config.toml
model = "segmentation model"
crop_scale_min = 0.5
horizontal_flip = true
norm = "batchnorm"
widths = [64, 128, 128]
blocks_per_level = 2
init = "trunc_normal_002"
residual_init = "none"
learning_rate = 0.015
max_steps = 9100
batch_size = 192
epochs = 24.1
final_lr_fraction = 0.1
Rows from block 8 of a small segmentation model, named by matrix and row number. Rows with one number belong to one channel. Each number is 128 + 24 x the weight over its row's rms, rounded and kept within 0 to 255. All counts start at 0. Numbers have three digits each. After the name is the row's rms in percent of the matrix's.
Before each channel's rows are labels from the 100 images, of 14976, where the channel reaches its highest value: "colour at peak" is the nearest of a few named colours to the mean colour under the peak. Only what is clearly more common there than usual is listed. The data: Sentinel-2 satellite tiles (TerraMesh). In brackets: how many of the 100, against the usual share in percent.
# convs0: first 3x3 conv (model.decb.0.0.convs.0.weight, 128x256x3x3, each kernel summed), inputs 0-255
# convs1: second 3x3 conv (model.decb.0.0.convs.1.weight, 128x128x3x3, transposed, each kernel summed), outputs 0-127

colour at peak: pink (35 vs 9.3); white (33 vs 4.1)
convs0.29 098:141152127140124131144127126132155153127127084145133124161106150142115118129125168124109131112142095119140151133133110139145125134137117106147150143132139121108141128125123111118174143136128140131132125135123127137142124145120140118113135120144130145126141135157145144145129123136131128143135133134117135136131127129123133133132128142111144122132147123136106125142120124154117110108116097130126108152117101227092158115143105132092118115071161118117116137074139108111176120126101087135143086158157147071171116119101172174174102106096140133104136114143150059088157125132145087105147150216108119089109104127145100129156134132130133154082094105125175111138101155100077115103154132125115094068149162093097103111142141050097165130141121154086101063117120067149140162153163127
convs1.29 096:079116148115168115163141100117081119123128136083147124146121130141112090126140121135172105163143106116152108121149054094131127124142114118093118141094157067133109164085128123129133160129136122102154137129129161119140148144110149098112118141138179143112110158147125169108094135189145138168125161124095128131108159155119110103121146111178135115150096144140148112142119142133127114118075

colour at peak: pink (27 vs 9.3)
convs0.53 094:142119101124120131124126108139115121132134142142118122116126122121118132128118090125122115150102140129104137117135124115111141131135129132134141136128118121135110116122111119133161107127140132142141124122132126118143129122102112135123133128159135144134145120143130145121112124127135131118139113122123111133110152150117125128142114117138127120113178119118146129140135141141113140135129089166090152126146091124126121112131086092064129098078131129138155156087115056113147164146162136120159089153078174111138062113118201071139104090112131073167143133206089108109172130149111083095134107117162109118100120085133135087150126119091091096120097178176064130142099144121166126133122145142115123202147149112099115135142154127110120166144067150141069081097134080162137120140103178
convs1.53 099:126131149131142091174092124129203145086114132149104129148130148107136152172124129156107078163160148117089107113144132119132095146142100152104152170090148129149119124112097124085153152069143135125094106104106095128119133144139120155120152133135117146088140133099131154138106130101080090172098133097117131129161107126142113119154124107142101149085162140119148079118120130141132114120137

colour at peak: black (47 vs 17.6)
convs0.77 110:137125126125141115146124145130144120118116106125133120121112133128119123126135124140121106128127131139134128121128142132120135133124121132124109121126148131165118123139134147134126105133121134121120129138131115121132124107129112133116129128120136136122131088139136126127130121121133123109145134142123158129141120135135131127135134118131115109139139171116119147131125120132138130113135185114166161173126039145125070131084140160150125160091180164166073111132135087091084084094131108099121115156127131149109068137120088104141107134138150096148110160092103131110143178081117115204134079084081083177108135110100113152143112135121126074173127122177154151094147127144123060124089137171079101105102146131053134102134094124174114048109083112104113086136088127110131114114118100
convs1.77 111:149143096098068137121154088103098127131096136189110135140134120121111158120101146142145121106088103141149118156092122155192151102112084176134141169139159122116149157106122085123104096148148148095131125107124116142105132138120152145139128128139133123112116116120106124058141108139128118096156135145097106151128109158122116139137121167108133118114116134064099147140154135093112167119088

colour at peak: brown (62 vs 37.2)
convs0.51 095:114133156148147119145124129127156138148123143123126138116135126132128139144120121139108105142159125124142131130129122142138123123119131129121138112125138123157145135148117122113108137137131137122129121144130117138122138153136151155109123129119122125143131130116148117138144133120130144150129129129125116137143131133122116150131127130154149138129134164123134124152131126124124153125133132160170100106097085152182137193146121119161083131110110080143119101135094131089112128147115156141085169144093097120070158171120113091158096132170127183109189136207162097129125141152114108125127118094106108199109116091158166138074137115120137113119179133179135135080152120133147186133141151153107070155139075110126048105111127139125083085152114085161146155150074144098121139061082087
convs1.51 096:077125108152126181128104092156122128118178102168108150153132082163140133143126162119108127121120096144139150134166100182091147143137122070121136153129161120115112159077126080104146104140118111113133084125169134145121120119152106081068123106127133112123160119138116112150113147121142093152148115158120125091112143154125188111114143115141125117132131119156149116149102146134134148152109

colour at peak: orange (45 vs 3.5); pink (27 vs 9.3)
convs0.28 132:140124125131134124137128119120133142133120132135133115120130126141126129140133129131149138125133135118125131124128127143128137126124130128133136134126145133115119146127121140146133115128123148151127127148123133134128122134121137159140140130139129133116142130153131143136121124130145123127141130126123107114131123132140132128129140141120130124131117133137132128139127126139130130135133142096123087102132110120114131156111080141127146024152125111107102067134158176066136131150182116112092132051160128113125157097103120122119107128140120114136094141163103133110105118134130107127102118140118144116122145115106099209143158148128058111191140120177075167117096107111109179127095139069171088213129128110156096170040188138102188127158163150104076181104153099150189146151148160
convs1.28 119:110123093147110097128106116132122108138160142137141149083138095138175110136146111167148117155123207124141111112108119119128077161105175088098134091144116139130087077118126106116103097108132120144080127098148120099146122151110130156149150103114111096136099157140092127182125091122123116143101097135130106157086128140096089129153128129111110116090122107161123099136103130120118117103150

colour at peak: pink (43 vs 9.3)
convs0.71 110:134134127132147124132129125139129131152142119158132130147126136136127111134113145129137146129131124121112136137136140160131147134133121118142128140133149137128132136128107124151136155136138134127122147119132117131163121144133126137104111137116138131149132144124148127153102149126132130141137130108103125156138119131107124145128126141127124125128126144136121153134138132130123134139134143098131136138098063193099098123173150104113170107136106161128100094137132141085184113160115093139106086124123099157123170115067139147140124092166124101088164190143140076115165119080137107074145104100141086104131130143104151183127205141141109141062125088144132109055140105108083087121141099120056071123155156130159208114161112150134120128174128062127117129179127103157184141135128132
convs1.71 100:118095091125176079147133172153116158138107094123139124096117063143116164120112128118155144165119096083151146113137111120143179117124118138126137107115134118157176114136141144137099098097140106104085125118102160176121140133120145083113140122126157107142112191149158134139100124153101131154130153128144126173121146152098155077108134128101147171153138144141122138122100121123128098110104

colour at peak: pink (32 vs 9.3)
convs0.16 120:124119112127102128134117124123137119149127104133128117131108126124119130135136115110145134126133110120117140119131138145129145117139133132125134131120153122133119108131123126131131121119128144121129122139121123125129145128127146152129125135150134130116134142125125131122101136114133121120123127128122132106117135151122130135115132135144127125129078152117137101115135151117149133121139100101159116086090151126115148175149144099090057121127048088104142200124132123184148165112162167089138113055144163114127094152130113059157132172099162156141186073139147162100127104154144135144182160108130156072169133101124213128166125155135183134123116157099116125175114095107161136104159120122150079133145104123150132110124119067108168161080130076159163113116161109115106075119091130
convs1.16 113:092108112110111160079122101127119146079133134102114165134124134116114135118159094179133117110096124147118166130128112087132145143108132123144079101081149179144131134145089090153139157149189099150109149123102091111102118127102123153097134143090130112074112172157113098119153105143148139099169181167143126118116129131126135114109119147125126101124138113105101142153136088140126116143121

colour at peak: black (44 vs 17.6)
convs0.43 116:109129106126128132134122130109136145126132114115142109121119147112102103138124101119118126135136120146127121108134144137109113152122129123134130126117123130083101128129136116127141102117128123121134131121123137120120118152128126122118128117142125115141125115158144119129121138139120122139144135124133142116124133115138140123142131121112127112126054107129114127129123120132124106113136117093138069118102071129112099109141130102105168098080086162156136132101141153115097089145108149102123099100178106131165144159146171084119112145159104129075092169141093151103097094120100108109143106158115155123131135160128117097156077105134151100155087139190097128077118122074147163131169131095116080129195123139089053107159131091188103177096071114218100099119113086103093138104111105
convs1.43 115:121090130107152121136140126124131075112110113134129141147119182116126161140167136112118135140113141143100152154108154126124143133131093140137122075107087122135111110139153125128129097147130123173137122120150094123176133126114161075152148122083124143152125130142100175144099098122116161118124100153126148142118089117128190099146149147144123129126154118135145132110098100094228088140149

colour at peak: pink (36 vs 9.3)
convs0.34 094:119128109124130109125136099128114132123139117135147154125124153124099103155140129119164135159090129129113113140116145144127124160134147125138153121126129156124091127124137151132165172139133124119112148124130134144151126157151134121125135131143128111126115131149156144129102164138141137116124123111133138137129150159090125140144143136122137127124105145129152158114138149150147087110124091102159152159111092143063103143097137177139124121113084159082130145074121100113180175123118109114126133120166163133126103147152142126134063135131084130130199099125132097099099096107110136169163163148097138102122150190165098067090150123102102127144138134178151075120131107134136071142133131115108096122098186129110085122116099107121180068080127118081143128057145136163129112132136129
convs1.34 102:117098140126130124140138118097051137125145122124137081119166103121142140160130130104133141136125059169106097140114128110138082100117147082102131120136121139113125110112116106134145122092126145083101118110087153144106127159078130108130126101164114126167110108085130119114124084127125121194096154142116101125150160161131109128132128128104128086125148094127137097130146184125127115169150

colour at peak: pink (29 vs 9.3)
convs0.126 103:107111119106117118133122118110139135103149121127121127157115135120119112124114113120149128132131119120127134119124121154139104141111113127100106117119133143144113131124115141144129125122129138112128137100138118114127137121126113114119132138130128132145114124149135154117127120136099127114138126123126105131128134125096102119122108127120121109134126148122163123128123140142129087130124186126114093114134119123081188123126050100118175196108175082133141149139079125122145183139184105075156111135141131122141105160108180116119125063166141177136162132121069119057121114078105122081166115099140099111122113127152116175150150104115100114126064116158096117162168123119167137118126102134098180149147144077142186119141119117173112192088088171142145072136130136142124137139135181
convs1.126 101:100114153108128120108081128111133124085126126072183145104136093126171139157142157122132090149095150154068136078126147084123122109060113139122136175115141110140147111115101108130136094125122133176140117083157118160107121139182111125119108123145123153106148127098113142097110102082142078094133130112147140104125128107136119129106136126119121101101142112115120148104102104116131127103154

colour at peak: brown (63 vs 37.2)
convs0.72 086:131152131135103112135126112104131138139116150137137120110110143126122134147143162118130133115105119139135123137138126128138126125140128122128152145129120138142113152121119167106128151134137141124108133133130125127130125117109156148131130137120130097142134157138147130129114116110128095140119125135109141121133143120107123147125114127154144129114133163127119121145113118159145086141119163092074084123110112123167105150145121133127073139094153138170127113129094124130123165040110096125161142142149105107132172126132110085103153076179130094096152096142149153097136111187124160080108184145129200149133144153103115157083085123140118107117153123069066142044118126110135137112156095106204132091112182137135088103096182136126136127123107059142127103163146136097127100137145168
convs1.72 084:139148108138138119126113169107149132128151117147082114118142122168149143123098105138129150115117187124175109111152147103123107072130146134124118089120118087111089097074144122107196113144096140131126149138142159152155107123108129153141112114121094123161100138122128123102118126151126132121122145077151090122116126124082178153155122153077105142140121131105120091097135097106119139185105

colour at peak: pink (26 vs 9.3)
convs0.111 109:123145126142109144132143118138140121113148156115128130144104130104125136114122124145150117125131128144132135114136107113130118123128127147140129117116148131149149127121130110138128123115121105126134128098121126107114145113125115152126129124122128125116141116120134117132146124131140145140137114123137121141133138113125123130134107143112139122111174131136143115111121135113110139137127087151147092110150120112109099169115122130141158143141178107168095149133100121132126119202108141043153171085113169126098173105182124107100137079103126113123166115128117119127129129120100126110072104147096098121122129103144088100104142088135070169203121121220176150167068125130137157123114107136117142090132114117113109155143094150071206187176112149092042130116151102144160127113100169
convs1.111 102:104120106167116116126113097173130132135123106122122139093122089135120166123162125180127117116191138084101112160096113129135141123113105097097088090079121113166131123111101160139145144107104137118155105130145067094112100104148113123143096158127104113129104123144127130164158107168101125133187122129128115145153096147129144164107146112136135118150100083140149128115126137124093169150095

colour at peak: brown (86 vs 37.2)
convs0.38 082:125122119137088147126103101117121136101116108121100130121123134097120127102135112118145134130108116133114152123139107130139120122121112110121111119121141121138121130109115145100142115121126104110138128095131115142148108111108138141105126116135129113148139112156156136144103143131147163101118127136144118126129143114109123137128124116131128138114090136154128107123129109133151102135121103170130126121135103180114099134090160196122109129079097086093129140071098136098128112112162142177153098106160116133125073103123157175092099096109120127103126126139137128103100122152128093062131111122101148118112134138174174136146172109125092109075140092125138084089144068157115107146156131091114131080107107152121083132091180082111069083095102079141117135112113166050103184092175122
convs1.38 087:158129179150137127189113148132113147144076152098100152121141167138171116115138130104165141099121131142078131142131123134133169166092120107141160100124126147158174143124177143090117104084125169150131129115103139101120086165122146141126074118102098121154116138129137142138143148138149138142128167132140117106148174152066129126160115148120120107129144127129149132140133140091160126118088

colour at peak: orange (32 vs 3.5)
convs0.76 103:134125121128115126123116123123118134128141144130134143149126127123104118115126150124131131130141133134146142137131110148141135131117136130132121137123134131129137139130119139142160145137142140138135130109131130121116132120137109139105127127119108143147143152141133136126147138141133133119110125113118122110142147129108115152140089132137144131137127144126132138147135108136153156135118148113149141078106144167128163138159066152120127117152122115163086103166122119072112144089130146152080127100074084110092178111153150133136182090131133173107128099120092127207064117083143148085099102128104123149131106137092137091094145088122125171123123086115000095123097087134187082119101144148112145146104121158187160186129163135092134099118166114080102156103126096143134134144142116
convs1.76 105:175100121166110142169148116156106122133094160132109127140125146091121133140097091099092163118159175102113138118139145119116085145082119125129155115159132120145080142080146136146136140148147130113152120132110153136085114166142175147148122176080104094116119118154115084102159164086138090144133097131171154127121106118125123125108093126121114128160136173144111114143134133086126141133116

colour at peak: orange (26 vs 3.5)
convs0.95 105:126113137130141133161122118116127130109142138138119134112130139128122118129133119124129131110127131132136134126144144131128163116132139144135131134141136115131128129142165122108133126127138125139129123132131133124127137126122148141141124128106150128128128133116129111146128125138135126118127122135134138110122126140142130142128135131162134130149112122115109133130118110151137112119129102135116125136132142151193117101094156139143101082122122144186152073129121128105054100170126141117123167090161122166118116169130074089100146121082204072113136106159130165070125110124119104100154128076137078134105155169146178147131162127152082109149107173107183120079145158130158114123108139173128146170126152126115095160088118116183142122129097091110082131129103144085029164079219152
convs1.95 113:133121112101172142140128126134135104124114135134168162142119150108137126113103147146146144077108156143125073115106073119157146126133104104107146148143118123157096159147109149132116122129105118085138130140115170141102131176148122096164114103128128124160089116137118080214123123098150143146173135125101108108105136143118129093149157123176116158124134097068129137145144116153109099118100