Weights of a small segmentation model: batches of 192, trained on Sentinel-2 satellite tiles (TerraMesh).
Rows from block 7 of a small segmentation model, named by matrix and row number. Rows with one number belong to one channel. Each number is 128 + 24 x the weight over its row's rms, rounded and kept within 0 to 255. All counts start at 0. Numbers have three digits each.
After each channel's rows are labels from the 100 images, of 14976, where the channel reaches its highest value: "strongest on" is what is common among them. Only what is clearly more common there than usual is listed. The data: Sentinel-2 satellite tiles (TerraMesh).
# convs0: first 3x3 conv (model.mid.2.convs.0.weight, 128x128x3x3, each kernel summed), inputs 64-127
# convs1: second 3x3 conv (model.mid.2.convs.1.weight, 128x128x3x3, transposed, each kernel summed), outputs 64-127

convs0.86:100104116183112149131082134115130125138101132154082116144145114139124136122123099153203164130140122128115152136094142113112143138146131129141062134102152099152156099117121125105091186108106138
convs1.86:113154150098154143100168129125136126098160142095176124108123123117112152137105140094057099164111115169096119135145128152129111124082143129116187147130142155080121145164118108144156107112116125
strongest on: water; main land cover: water; flooded vegetation

convs0.24:124136128153141145149157110124138123142124185115161153124124124090093106192181105162132175118156097103129162109115140086132152131143112125094129084177124108142110173133101132104144072149119135
convs1.24:154117117124139119137118154133126115090115129155105102095092124111151147079094142100130112136126171149138100142168111129163124139116139114165130141120173111091144084136149132138113201144111135
strongest on: water; snow or ice; main land cover: snow or ice; main land cover: water

convs0.78:125098089107110103131164155158130102105130129112121162114110155077122114118108134110126082097103093133134106116121113097117140129162115141130144132126109121086138113076153093152084123108168085
convs1.78:141132139127129141117085136101113145124144117146151113126158089148155157119179099132157177146171151115174147132141127142128092139132118145115149111128124113170138106150091181112135116135094164
strongest on: water; main land cover: water; flooded vegetation

convs0.111:130129130146076118094116124092122132146134103110094122162146187134105091160109112094115125093091131090104117131117100114120180137147174092159107143102111143152129097134145133112088122131155078
convs1.111:132101110141131121174111127163100143109164112110179147076140070104156128133152154150124124152173124155127161123151113123102084160121095157111157134156153133089116156154141139164159138138101124
strongest on: clouds

convs0.119:130144121131131111113144162143107117114138135138161079123133114131107107133119101111138131151144110115128140122115150133128110107128175127125123148065143126091118139130161129156147131099195119
convs1.119:126089153144133127106113105115175135145137157174120136154139100124140123153144127103131119099148144157101101108135097156162147173105124139133129116212129173143159174118094124095103122142079116
strongest on: water; bare ground; main land cover: water; flooded vegetation

convs0.51:151188133142156174152129122125170135143115137134134093110069133115088094094136101127153122200111133131118133150156085121151153120096160143084125134118144128131137127100112129102151124111122130
convs1.51:097106169156148108124084141116103123102114096124088145129183120129106127122066148118103113086153068144134121100082149144104134116136126093133112120133096123125142098152158097158136126145193127
strongest on: water; trees; main land cover: water

convs0.17:105166136123120120131110169128122137140118080202147154120112110106152132131153133134138168155147132121123104161168130125072131127158140123144125133126112108130103135177102112136155133090102145
convs1.17:133096190121106164129142098133115114106130159143090145159144126127104138113033081127112104111127114144123118118116129161144122115100163123142119126110142103085131140064104161134118146150154103
strongest on: clouds; main land cover: clouds

convs0.68:101179114102138096112119124159160155146114146100150114145141062139129148117147137174139107139101104159138122124155117180107092148152141147143089130124125114169145099149124136124120148132124105
convs1.68:150084143160093157138124104111101120164093109134113142141102157162114148134105096137143130129124125174161148138099126106142165139144116129128164163162135140113113185136122151128161095130116156
strongest on: water; main land cover: water; clouds; flooded vegetation

convs0.59:142112135115135131128125127128156134134092100126087141132108143112079141151111144082126147157098149103189119135136134122123115134115146117141111099107145076107126125095155094184126087116134122
convs1.59:131108104133121092139141089121110144140118142145180102149142120158186098102146105142139100115187084133088126100144150155157119153178090146125116150137147169138138124117147141104115141142110153
strongest on: main land cover: rangeland

convs0.44:101117099105126120152128151133120109136128132114169153103116103155128085139130106135063093115133086156092157109129165159149068124081155121123103075136158107072099179134104108137158118113116090
convs1.44:114139156120109131117147108120104162130153129135093139135119142089149145128092120139184149162096138122124092116096146109128170115132145099113143200094082151117175079130133111090089111117118164
strongest on: bare ground; main land cover: bare ground

convs0.92:121121119156154071141126149127130125131126128162125161175079131116175146157107157166109099106147099132169132134142117134118112128134085124094093102119121159120133123144150082097130134127166141
convs1.92:105094126124145160148112127186132127112111119091159103104163131163130122136166108101135148125115195141100129115125129120140143155141152118159157107136168114112140136139154122138117098164124125
strongest on: clouds

convs0.34:158100117099136129099150119100134164091125117099130185143121134140087152140170125150120141138141149112134105149147147108141145128107129128069120144086137150158111156119128154199111125123187154
convs1.34:114144135146116148172144125164106094152128148168174081105110117098150150123106099144134141107151103139124144115162135119156093149193087170142087143164127134170139140126114136124144109116085155
strongest on: snow or ice; main land cover: snow or ice

convs0.5:140112134087132099080094143135118193142118136182150136118127132172113135116127116150112134166121103141091140122124177149097098130126101087169128114146107159097098163119102140101168086092149111
convs1.5:078130146128127133158149117122139119114113134126079125136136113112142084119118136149106098102077111119145124139137122119141193161131148120079120158073166103127137110142102102138082148186122136
strongest on: bare ground

convs0.41:111151154094137085120159171140105155079098146125156104127131087090109118114144110129096148128129135124103107145109112098138156093122125132126123126131090109110138132104164144153137131078125111
convs1.41:158103116142111129136064100095165088172146126164124104110150124169152129118156099125172113091159134111113145085133101158141129169128118110136145104135127143113130121119096155090124143108111166
strongest on: main land cover: water; flooded vegetation

convs0.45:130119104166112128096094130128112154135125116140161132114110116147130144150162119179171131136171135117147106088105126152132108142139147125175141171138112141143083193106127108094145111119110148
convs1.45:113125142119151100201147185174173112104083151126143130123112160088140113116116147112093103168077137149107133165149138111109132121147107087094103095114140112101154099143112115201130157147113129
strongest on: main land cover: water

convs0.73:159058175114186124132110113131181150138122129089107086172120087129119123119151161135123126153096155088084111138147128124133148160131166112099123145142135133165123164115151132117148132109122202
convs1.73:121173123145084117123116131123093110146140137157170136140081135144158149182141125112186139141148071158156115121066135159135125099111107104144147157153124125084129144149105134130133124098136157
strongest on: water; main land cover: water; flooded vegetation

convs0.62:077159163116133114108162118135135110104143093106113143121153130135073162130158128098144153081080101103143113102179153137140122146108142128125125133104089140170175147127113143154128128155113140
convs1.62:117078114137117166144145096138131135149118141111145117085136110101168120161113125166164104159157159138107159155118106104128099117170141140132155149147166121126126097107127135101134128113129146
strongest on: clouds; flooded vegetation

convs0.3:118111102130089170113104163105150164189132110128159152130083150113130137120100113105130127144137128089111115131145178120106118147084103144181134143143129127129090123142159083118120098129108121
convs1.3:139117165118147114171157111140105099063098150117135113099162107113099132127128189127147153151144140180162142125115112113150097116139144136090085163119093124088139144099113147109181125128137116
strongest on: clouds

convs0.23:104108123127107099111090126130119149112125078193141100137142115122161088138145139110133160137166141150126131184143083172164118080121106177096085111149117155122133130109136197093115110143114134
convs1.23:148175115126178173135163100156111131142135161096135111148115128108127151171139118142111105098114125128135145104122136103113159180128161109146181129100175109135126103176120081120124167096104107
strongest on: main land cover: water

convs0.83:141113113109171103123135140147137135115142095130086152118110128146174083111137106163127158171060102157078104125163154130125112119126122125159141077141142106136132154156125130170099101100144130
convs1.83:140154149149114164133159107075144124127142132111153123116149113115097178130116104101131086105143126119140090144104100110126175139106140111100161156128103110121113075086098101112127139159117126
strongest on: main land cover: water

convs0.64:125090126125097138138119134091151117139131150117164157068147093120107165111169146150119102117114124178097127151142117160101086088074134145146114128138148136119099153079120112122140114061111108
convs1.64:121141107125141127147096133136152132121130092107149110159108160127122104145115093120118167148109126070162143118116119096139183141166176101143159132078131108159154094141151147170163127130141162
strongest on: main land cover: crops

convs0.91:115122110175104128135112117104128144136120129160134109111126126104136088168142140113094112145131153165119155109146118106119109111124149121165156125141063141094068106145117115122175124113108155
convs1.91:125132157090146165124116136112136117113143085116099137175148167140110113065094130148118129169102129143141141147135148130143137145080130105076114138117159148091156138110122100151108114168137120
strongest on: snow or ice; main land cover: snow or ice

convs0.122:086206125120088101127135153138113119166121115175153130147126154119109111126161107129095153126144108131125097108158127110124078139165157125139123122126138151161129138125121151137142097169128125
convs1.122:120065157111111116138141131161155143097108131133134162131175101142156134179088124112108122160122149124098162132156124126126148134146132118093110146124113115047083161133139161122145128108163129
strongest on: clouds

convs0.67:128150127118160132161106115096154127153103152104112145135121132096123133124162181100171137140160165137171113130136107128144109164103114109138139121098097126101141135096155119176141106142093113
convs1.67:139118109147125142132118138101138123107169107123184110062140135174116141139117105151080099139101116102090138115109104136102148114142146125143147125158156103139142127144090123125119111082154131
strongest on: water; main land cover: water; flooded vegetation

convs0.69:148189126103086089145147109164109139127136132142139120124099169147165151120097134115098109127082120102132187157117141109113097133111105115144101123106073081107112118119116124148145107109136122
convs1.69:106079145155158124082096124097140130127133153119154144137112131150148128117111143142125117128178144173085071132132121144176144153121175135125132132111183155153162128067106146114087132129105125
strongest on: trees; flooded vegetation

convs0.25:132128105124134155135137100180150112093144118121125082146104113113146156139132143126168109166108129119125138129075159162152161138176110138142118148124147126104154107148129164152091091117149133
convs1.25:143123136124135124099177163067138116143147150118127151094138160153117129099151136132071128109115120141132113155135082146130085131118143175132148130118112146158122122136144113139131100121097131
strongest on: crops; main land cover: crops

convs0.88:149129101093147093112128128123107149126128120166126155113120165123120110130176178158079116131109132180096113118146114117101119130143108147111115136135122165121101134134146083127097140133130130
convs1.88:084134149150131127131149120141134133162127135082133089129131085167156121154111085083207154103141135101124151112106126121139155151105088117118157157155154102160167147127093162109144135166158161
strongest on: bare ground

convs0.100:078127132128116141125135109091161111115134134134112076111085102099065157104101158119088135105142135129100126128103120103142164155095153094114159130111141095131119086116151132186145124136145126
convs1.100:138124130162110105128129138123069129138136102083163147137125133127195141131146150150135093150140136121166128117132157141142062125136113114128107133147135182154123150104132149088122118097088154
strongest on: water; snow or ice; flooded vegetation; main land cover: snow or ice

convs0.37:188143124135155101117129171146103126133123155163168167140134107102129137146150155097075164141147175173153146121157125114144155104146145153163089120150128101174087112133123133149132071127109102
convs1.37:099132177133144124157104122146150146122136150075109113137106116185134139118157067151178149103149076119114153140108142136117142144111089110110155117108166163124137169118113168113155170154133156
strongest on: bare ground

convs0.28:097128083137131148153153122119175139159094099129171156102096103117126117141140148142106133189126161113123173154152145119160157120138097148147105149168101115133126179124150107112124107117078140
convs1.28:143146173132143117151121153120114138131128105122118115142143148128119107121083108117120097072157128133138101106114072142092101079125103110160137082114135168117139119118114095125130099130167156
strongest on: main land cover: rangeland

convs0.32:179150134154113159120105161104121133131141099139117133199132166142121130116109154085128136143161147161135104118142115146152118163087139138147147106127135103144141100078123104138128121132113150
convs1.32:139133102140121083129131106156133139121086141099147107096155078092160118151162087151110095144094072104110164100096125127126139123137109113155142119142099159156091168126062163093118123121175121
strongest on: main land cover: water

convs0.113:127116119156110131146133105094159135153129131149108136125094151079106120156135093135106116124090167131181106162168101159166153113120146135103126071104114096144131140114156123162128170124132130
convs1.113:106163110089148109148097136171084137107108093103138124092154089139140140117128127109132140091157112133085137054120130105103083135132121139138115119167147141109110119130120112124109082107155138
strongest on: clouds

convs0.6:108152079124140117126090165111098140148131115154154147122114123146112116140127083167122095123097131124133135125141105144095129091098174131093131123105144140149135123137124087127085132133135144
convs1.6:133077191156122140158156098143168141135117137122121153139177091100118154120127155124120123136148162153170132128172081127142141143148120149145145159150134135143106139161137126131191095140146109
strongest on: crops; main land cover: crops

convs0.98:122101102152114111102124123095105130163136153202130105154114112116121116152145100117115135108106062138103163145102174121090173112155096121107116129151114103131124111162039151151144129121127150
convs1.98:113115156110112147150140108141142112076171126098140151107109095146124109151100151124152087133135177123139110124152095118128099151097143123139123205138157166143137125118162097119115106136092140
strongest on: main land cover: crops

convs0.4:152124109138100081103177133123118132113167116132106125153145139096126094143101104123137136146099058124106137072102147122108164089185129139117103153127107138138126128130122114149208137134148125
convs1.4:095117148091131126156076138137123133130102132133179162102144103152131134118138128158094113134131203154128126158194118136161113175090149153107108118136158127102127131128134115105093142112091140
strongest on: clouds

convs0.40:132107094168123123122149138081095152126131097097099153194106126161139148151152098157104086095138134118119101188110109104101094140119106147136142135107118136119132135125132120141104146137152134
convs1.40:152128147106136113173111131184144132139153152120160100129132142133158119146132145091126164140146161122101127073120190137148166110098135138164121118175172080114137105114151171126146136110119088
strongest on: snow or ice; main land cover: snow or ice; flooded vegetation; main land cover: water

convs0.7:117132133105147144142161176124118120138168127141163096163133125134093139100151134111118157115127161113146129110177114101117117159129134128130101128175129123147142149157135153100135118144105158
convs1.7:142097155133108122142148081163132131142074145132120168081134143079142125137129141131155095119100148137139176128101135134104123143128131118146156144118142125087093118068100142133165111127090104
strongest on: clouds

convs0.96:169105137165138107103110157128107123118103129148164129100094089140133141176122116111139114147134106157122188129100156127066102117144103116146145113172131164094133087115124139138142101153122121
convs1.96:115170144107097159113136120131124183158134124102095155166136151135112144122132146183088101129104111134111067125146124142135124097078146104122110150084135103112112163132081111137102140100127159
strongest on: main land cover: water

convs0.13:170131136139125122139133112139122119120135102135145171075156114125154149154108098145127115103107169140099111109144164150150131095109093149158160163162106142070119162137083104122207119108192146
convs1.13:107121118118162110115103133098135114134148141119106110192105164121131103094157152144121110130109095133164086128125116100159153145146141116097096123104152098137133120065146130130087177137069127
strongest on: bare ground; snow or ice

convs0.10:132152098091124152102176160129125128157147085139096127119103148159158141097122124125125114146082161124136094138127142142140109093125130127112112118169129158123117136111155119141156102121121136
convs1.10:123112115152169127135099103127139171125129140146145126148151111147183113164106143106118123104151104142106126071104131141144138155128161082156132117111133081124138139111127121084107106102113118
strongest on: flooded vegetation

convs0.38:115156143141097149126127152100100107171113138122114139146150131148103178109129097075124147096126157087115129075119141108156133149137175105114125146115133114143148103092192141188172154096130074
convs1.38:153090106136163117118135124163116119091138119120132109085104095116134122117100175181127092156136078124121126149122139140116096113112125159164150122158117157099094170127127123083127133099097129
strongest on: water; flooded vegetation; main land cover: water

convs0.97:131122115167162115132090157121142138125149150149109141096126109140124092156112135154163131155147099096145129126161157126106107112144141146127109126141141093151097169105122140142125146123116112
convs1.97:124111178113112144114127124147124110152086078119148141130139095156114118126097130120135097144126127160093118106090126140124120153105109118121105153105144117127116082169126093110135116132112159
strongest on: water; main land cover: water

convs0.103:169129134115106142118133118123135173197133106119162125077127107131118145105107178121132140151110143133141093133164114144149126140102138104135106127131113126161119122113096121133101089148079166
convs1.103:118112105163142120130102136117125111041096171133086123169135121129142097124157106125155121137129071110154142120077142112110161125114126130166160100143152115131112073119129147126129125130152093
strongest on: bare ground

convs0.26:139112079108102125144134117121153121126116109134114109090116125091115141140130120131128127132143206110129164170159090145118171139112135157106154090101145145130157175118147150139117099123122129
convs1.26:102153165134136156115129165148109147130147149096114150132144153139101105119113131106143147071104094123139121100126170128129150111142113111144115112164137104147110110158139142112131176109136108
strongest on: main land cover: crops

convs0.72:139096091110122075136134142147099121144134175127146144111133111137161148137122124099146097115138141123137128070102183130130135129111131123097123112186206126118132156156107121094176101158119116
convs1.72:136174147127145129133137147127148132111133099109120131142102139094138128089105149140110156118085161141118133166164082094146140135129150107142152139092038114109137128118144169143142136099128104
strongest on: flooded vegetation

convs0.46:167130119121139122113132134121167124124136111122107163136136131107121146128103144106127085125116131112103109120121116120086200161126106142084098138118092153146166132122117133124106125147101127
convs1.46:101138100147131151152102153182075141111117148073155122106122136119105097100158126159121158115144125114133141133128130129159074112089138126179170126115163112125110124147142098149072111141118142
strongest on: crops; main land cover: crops

convs0.84:165160111093096146141109132125142136136120140120137160139130140106142161105083143128100133115129119105135141097133125116108128075149164112144094118128114102145112087075079137115118137092142155
convs1.84:070137133138137116101124105111096099138140119143141119154146105128137116157151136157159147159149151155122116182173115162134131147119113089148172154088131107130137149156171131128115090147092101
strongest on: crops

convs0.33:104109133143149116192149102144132108106148116140103121089122125137151101129146146126154125103112196106138135126139129124152097140115111121113139134116172126169157177096168107146146102151118109
convs1.33:149140119133113174102130108133130151141139161118206092138102140113161152130135112168158124147158115140120099123086103144123142113174131158195132113126103140107099121133088146120098132087124154
strongest on: water; snow or ice; main land cover: water; main land cover: snow or ice

convs0.50:088126117088157138202121152136105113129131168098136151160113137163139107142129084153120120145095096122148165123140155137129128129117145107096069138107092147095132116148151112122152149129147120
convs1.50:137142093155123125126148114134174154122153082148142093121160115104107175125103117077140123118130174124129132124118105117114091115145122159151157132169139106195120099134134109153154115117119122
strongest on: water; main land cover: water; flooded vegetation

convs0.16:162121096161125142127096120143141137150158100120112107126117095136135103138097103111152190139127089134147149113121162101159149140179107109115128145134081083141118115168120151134158174139127136
convs1.16:100147156047135111142145179113162142121126141130145147143142148149134143140146110113104123155138133118100090136169105159111093118083132133157146107129128151116130133118131069116139106119152157
strongest on: water; main land cover: water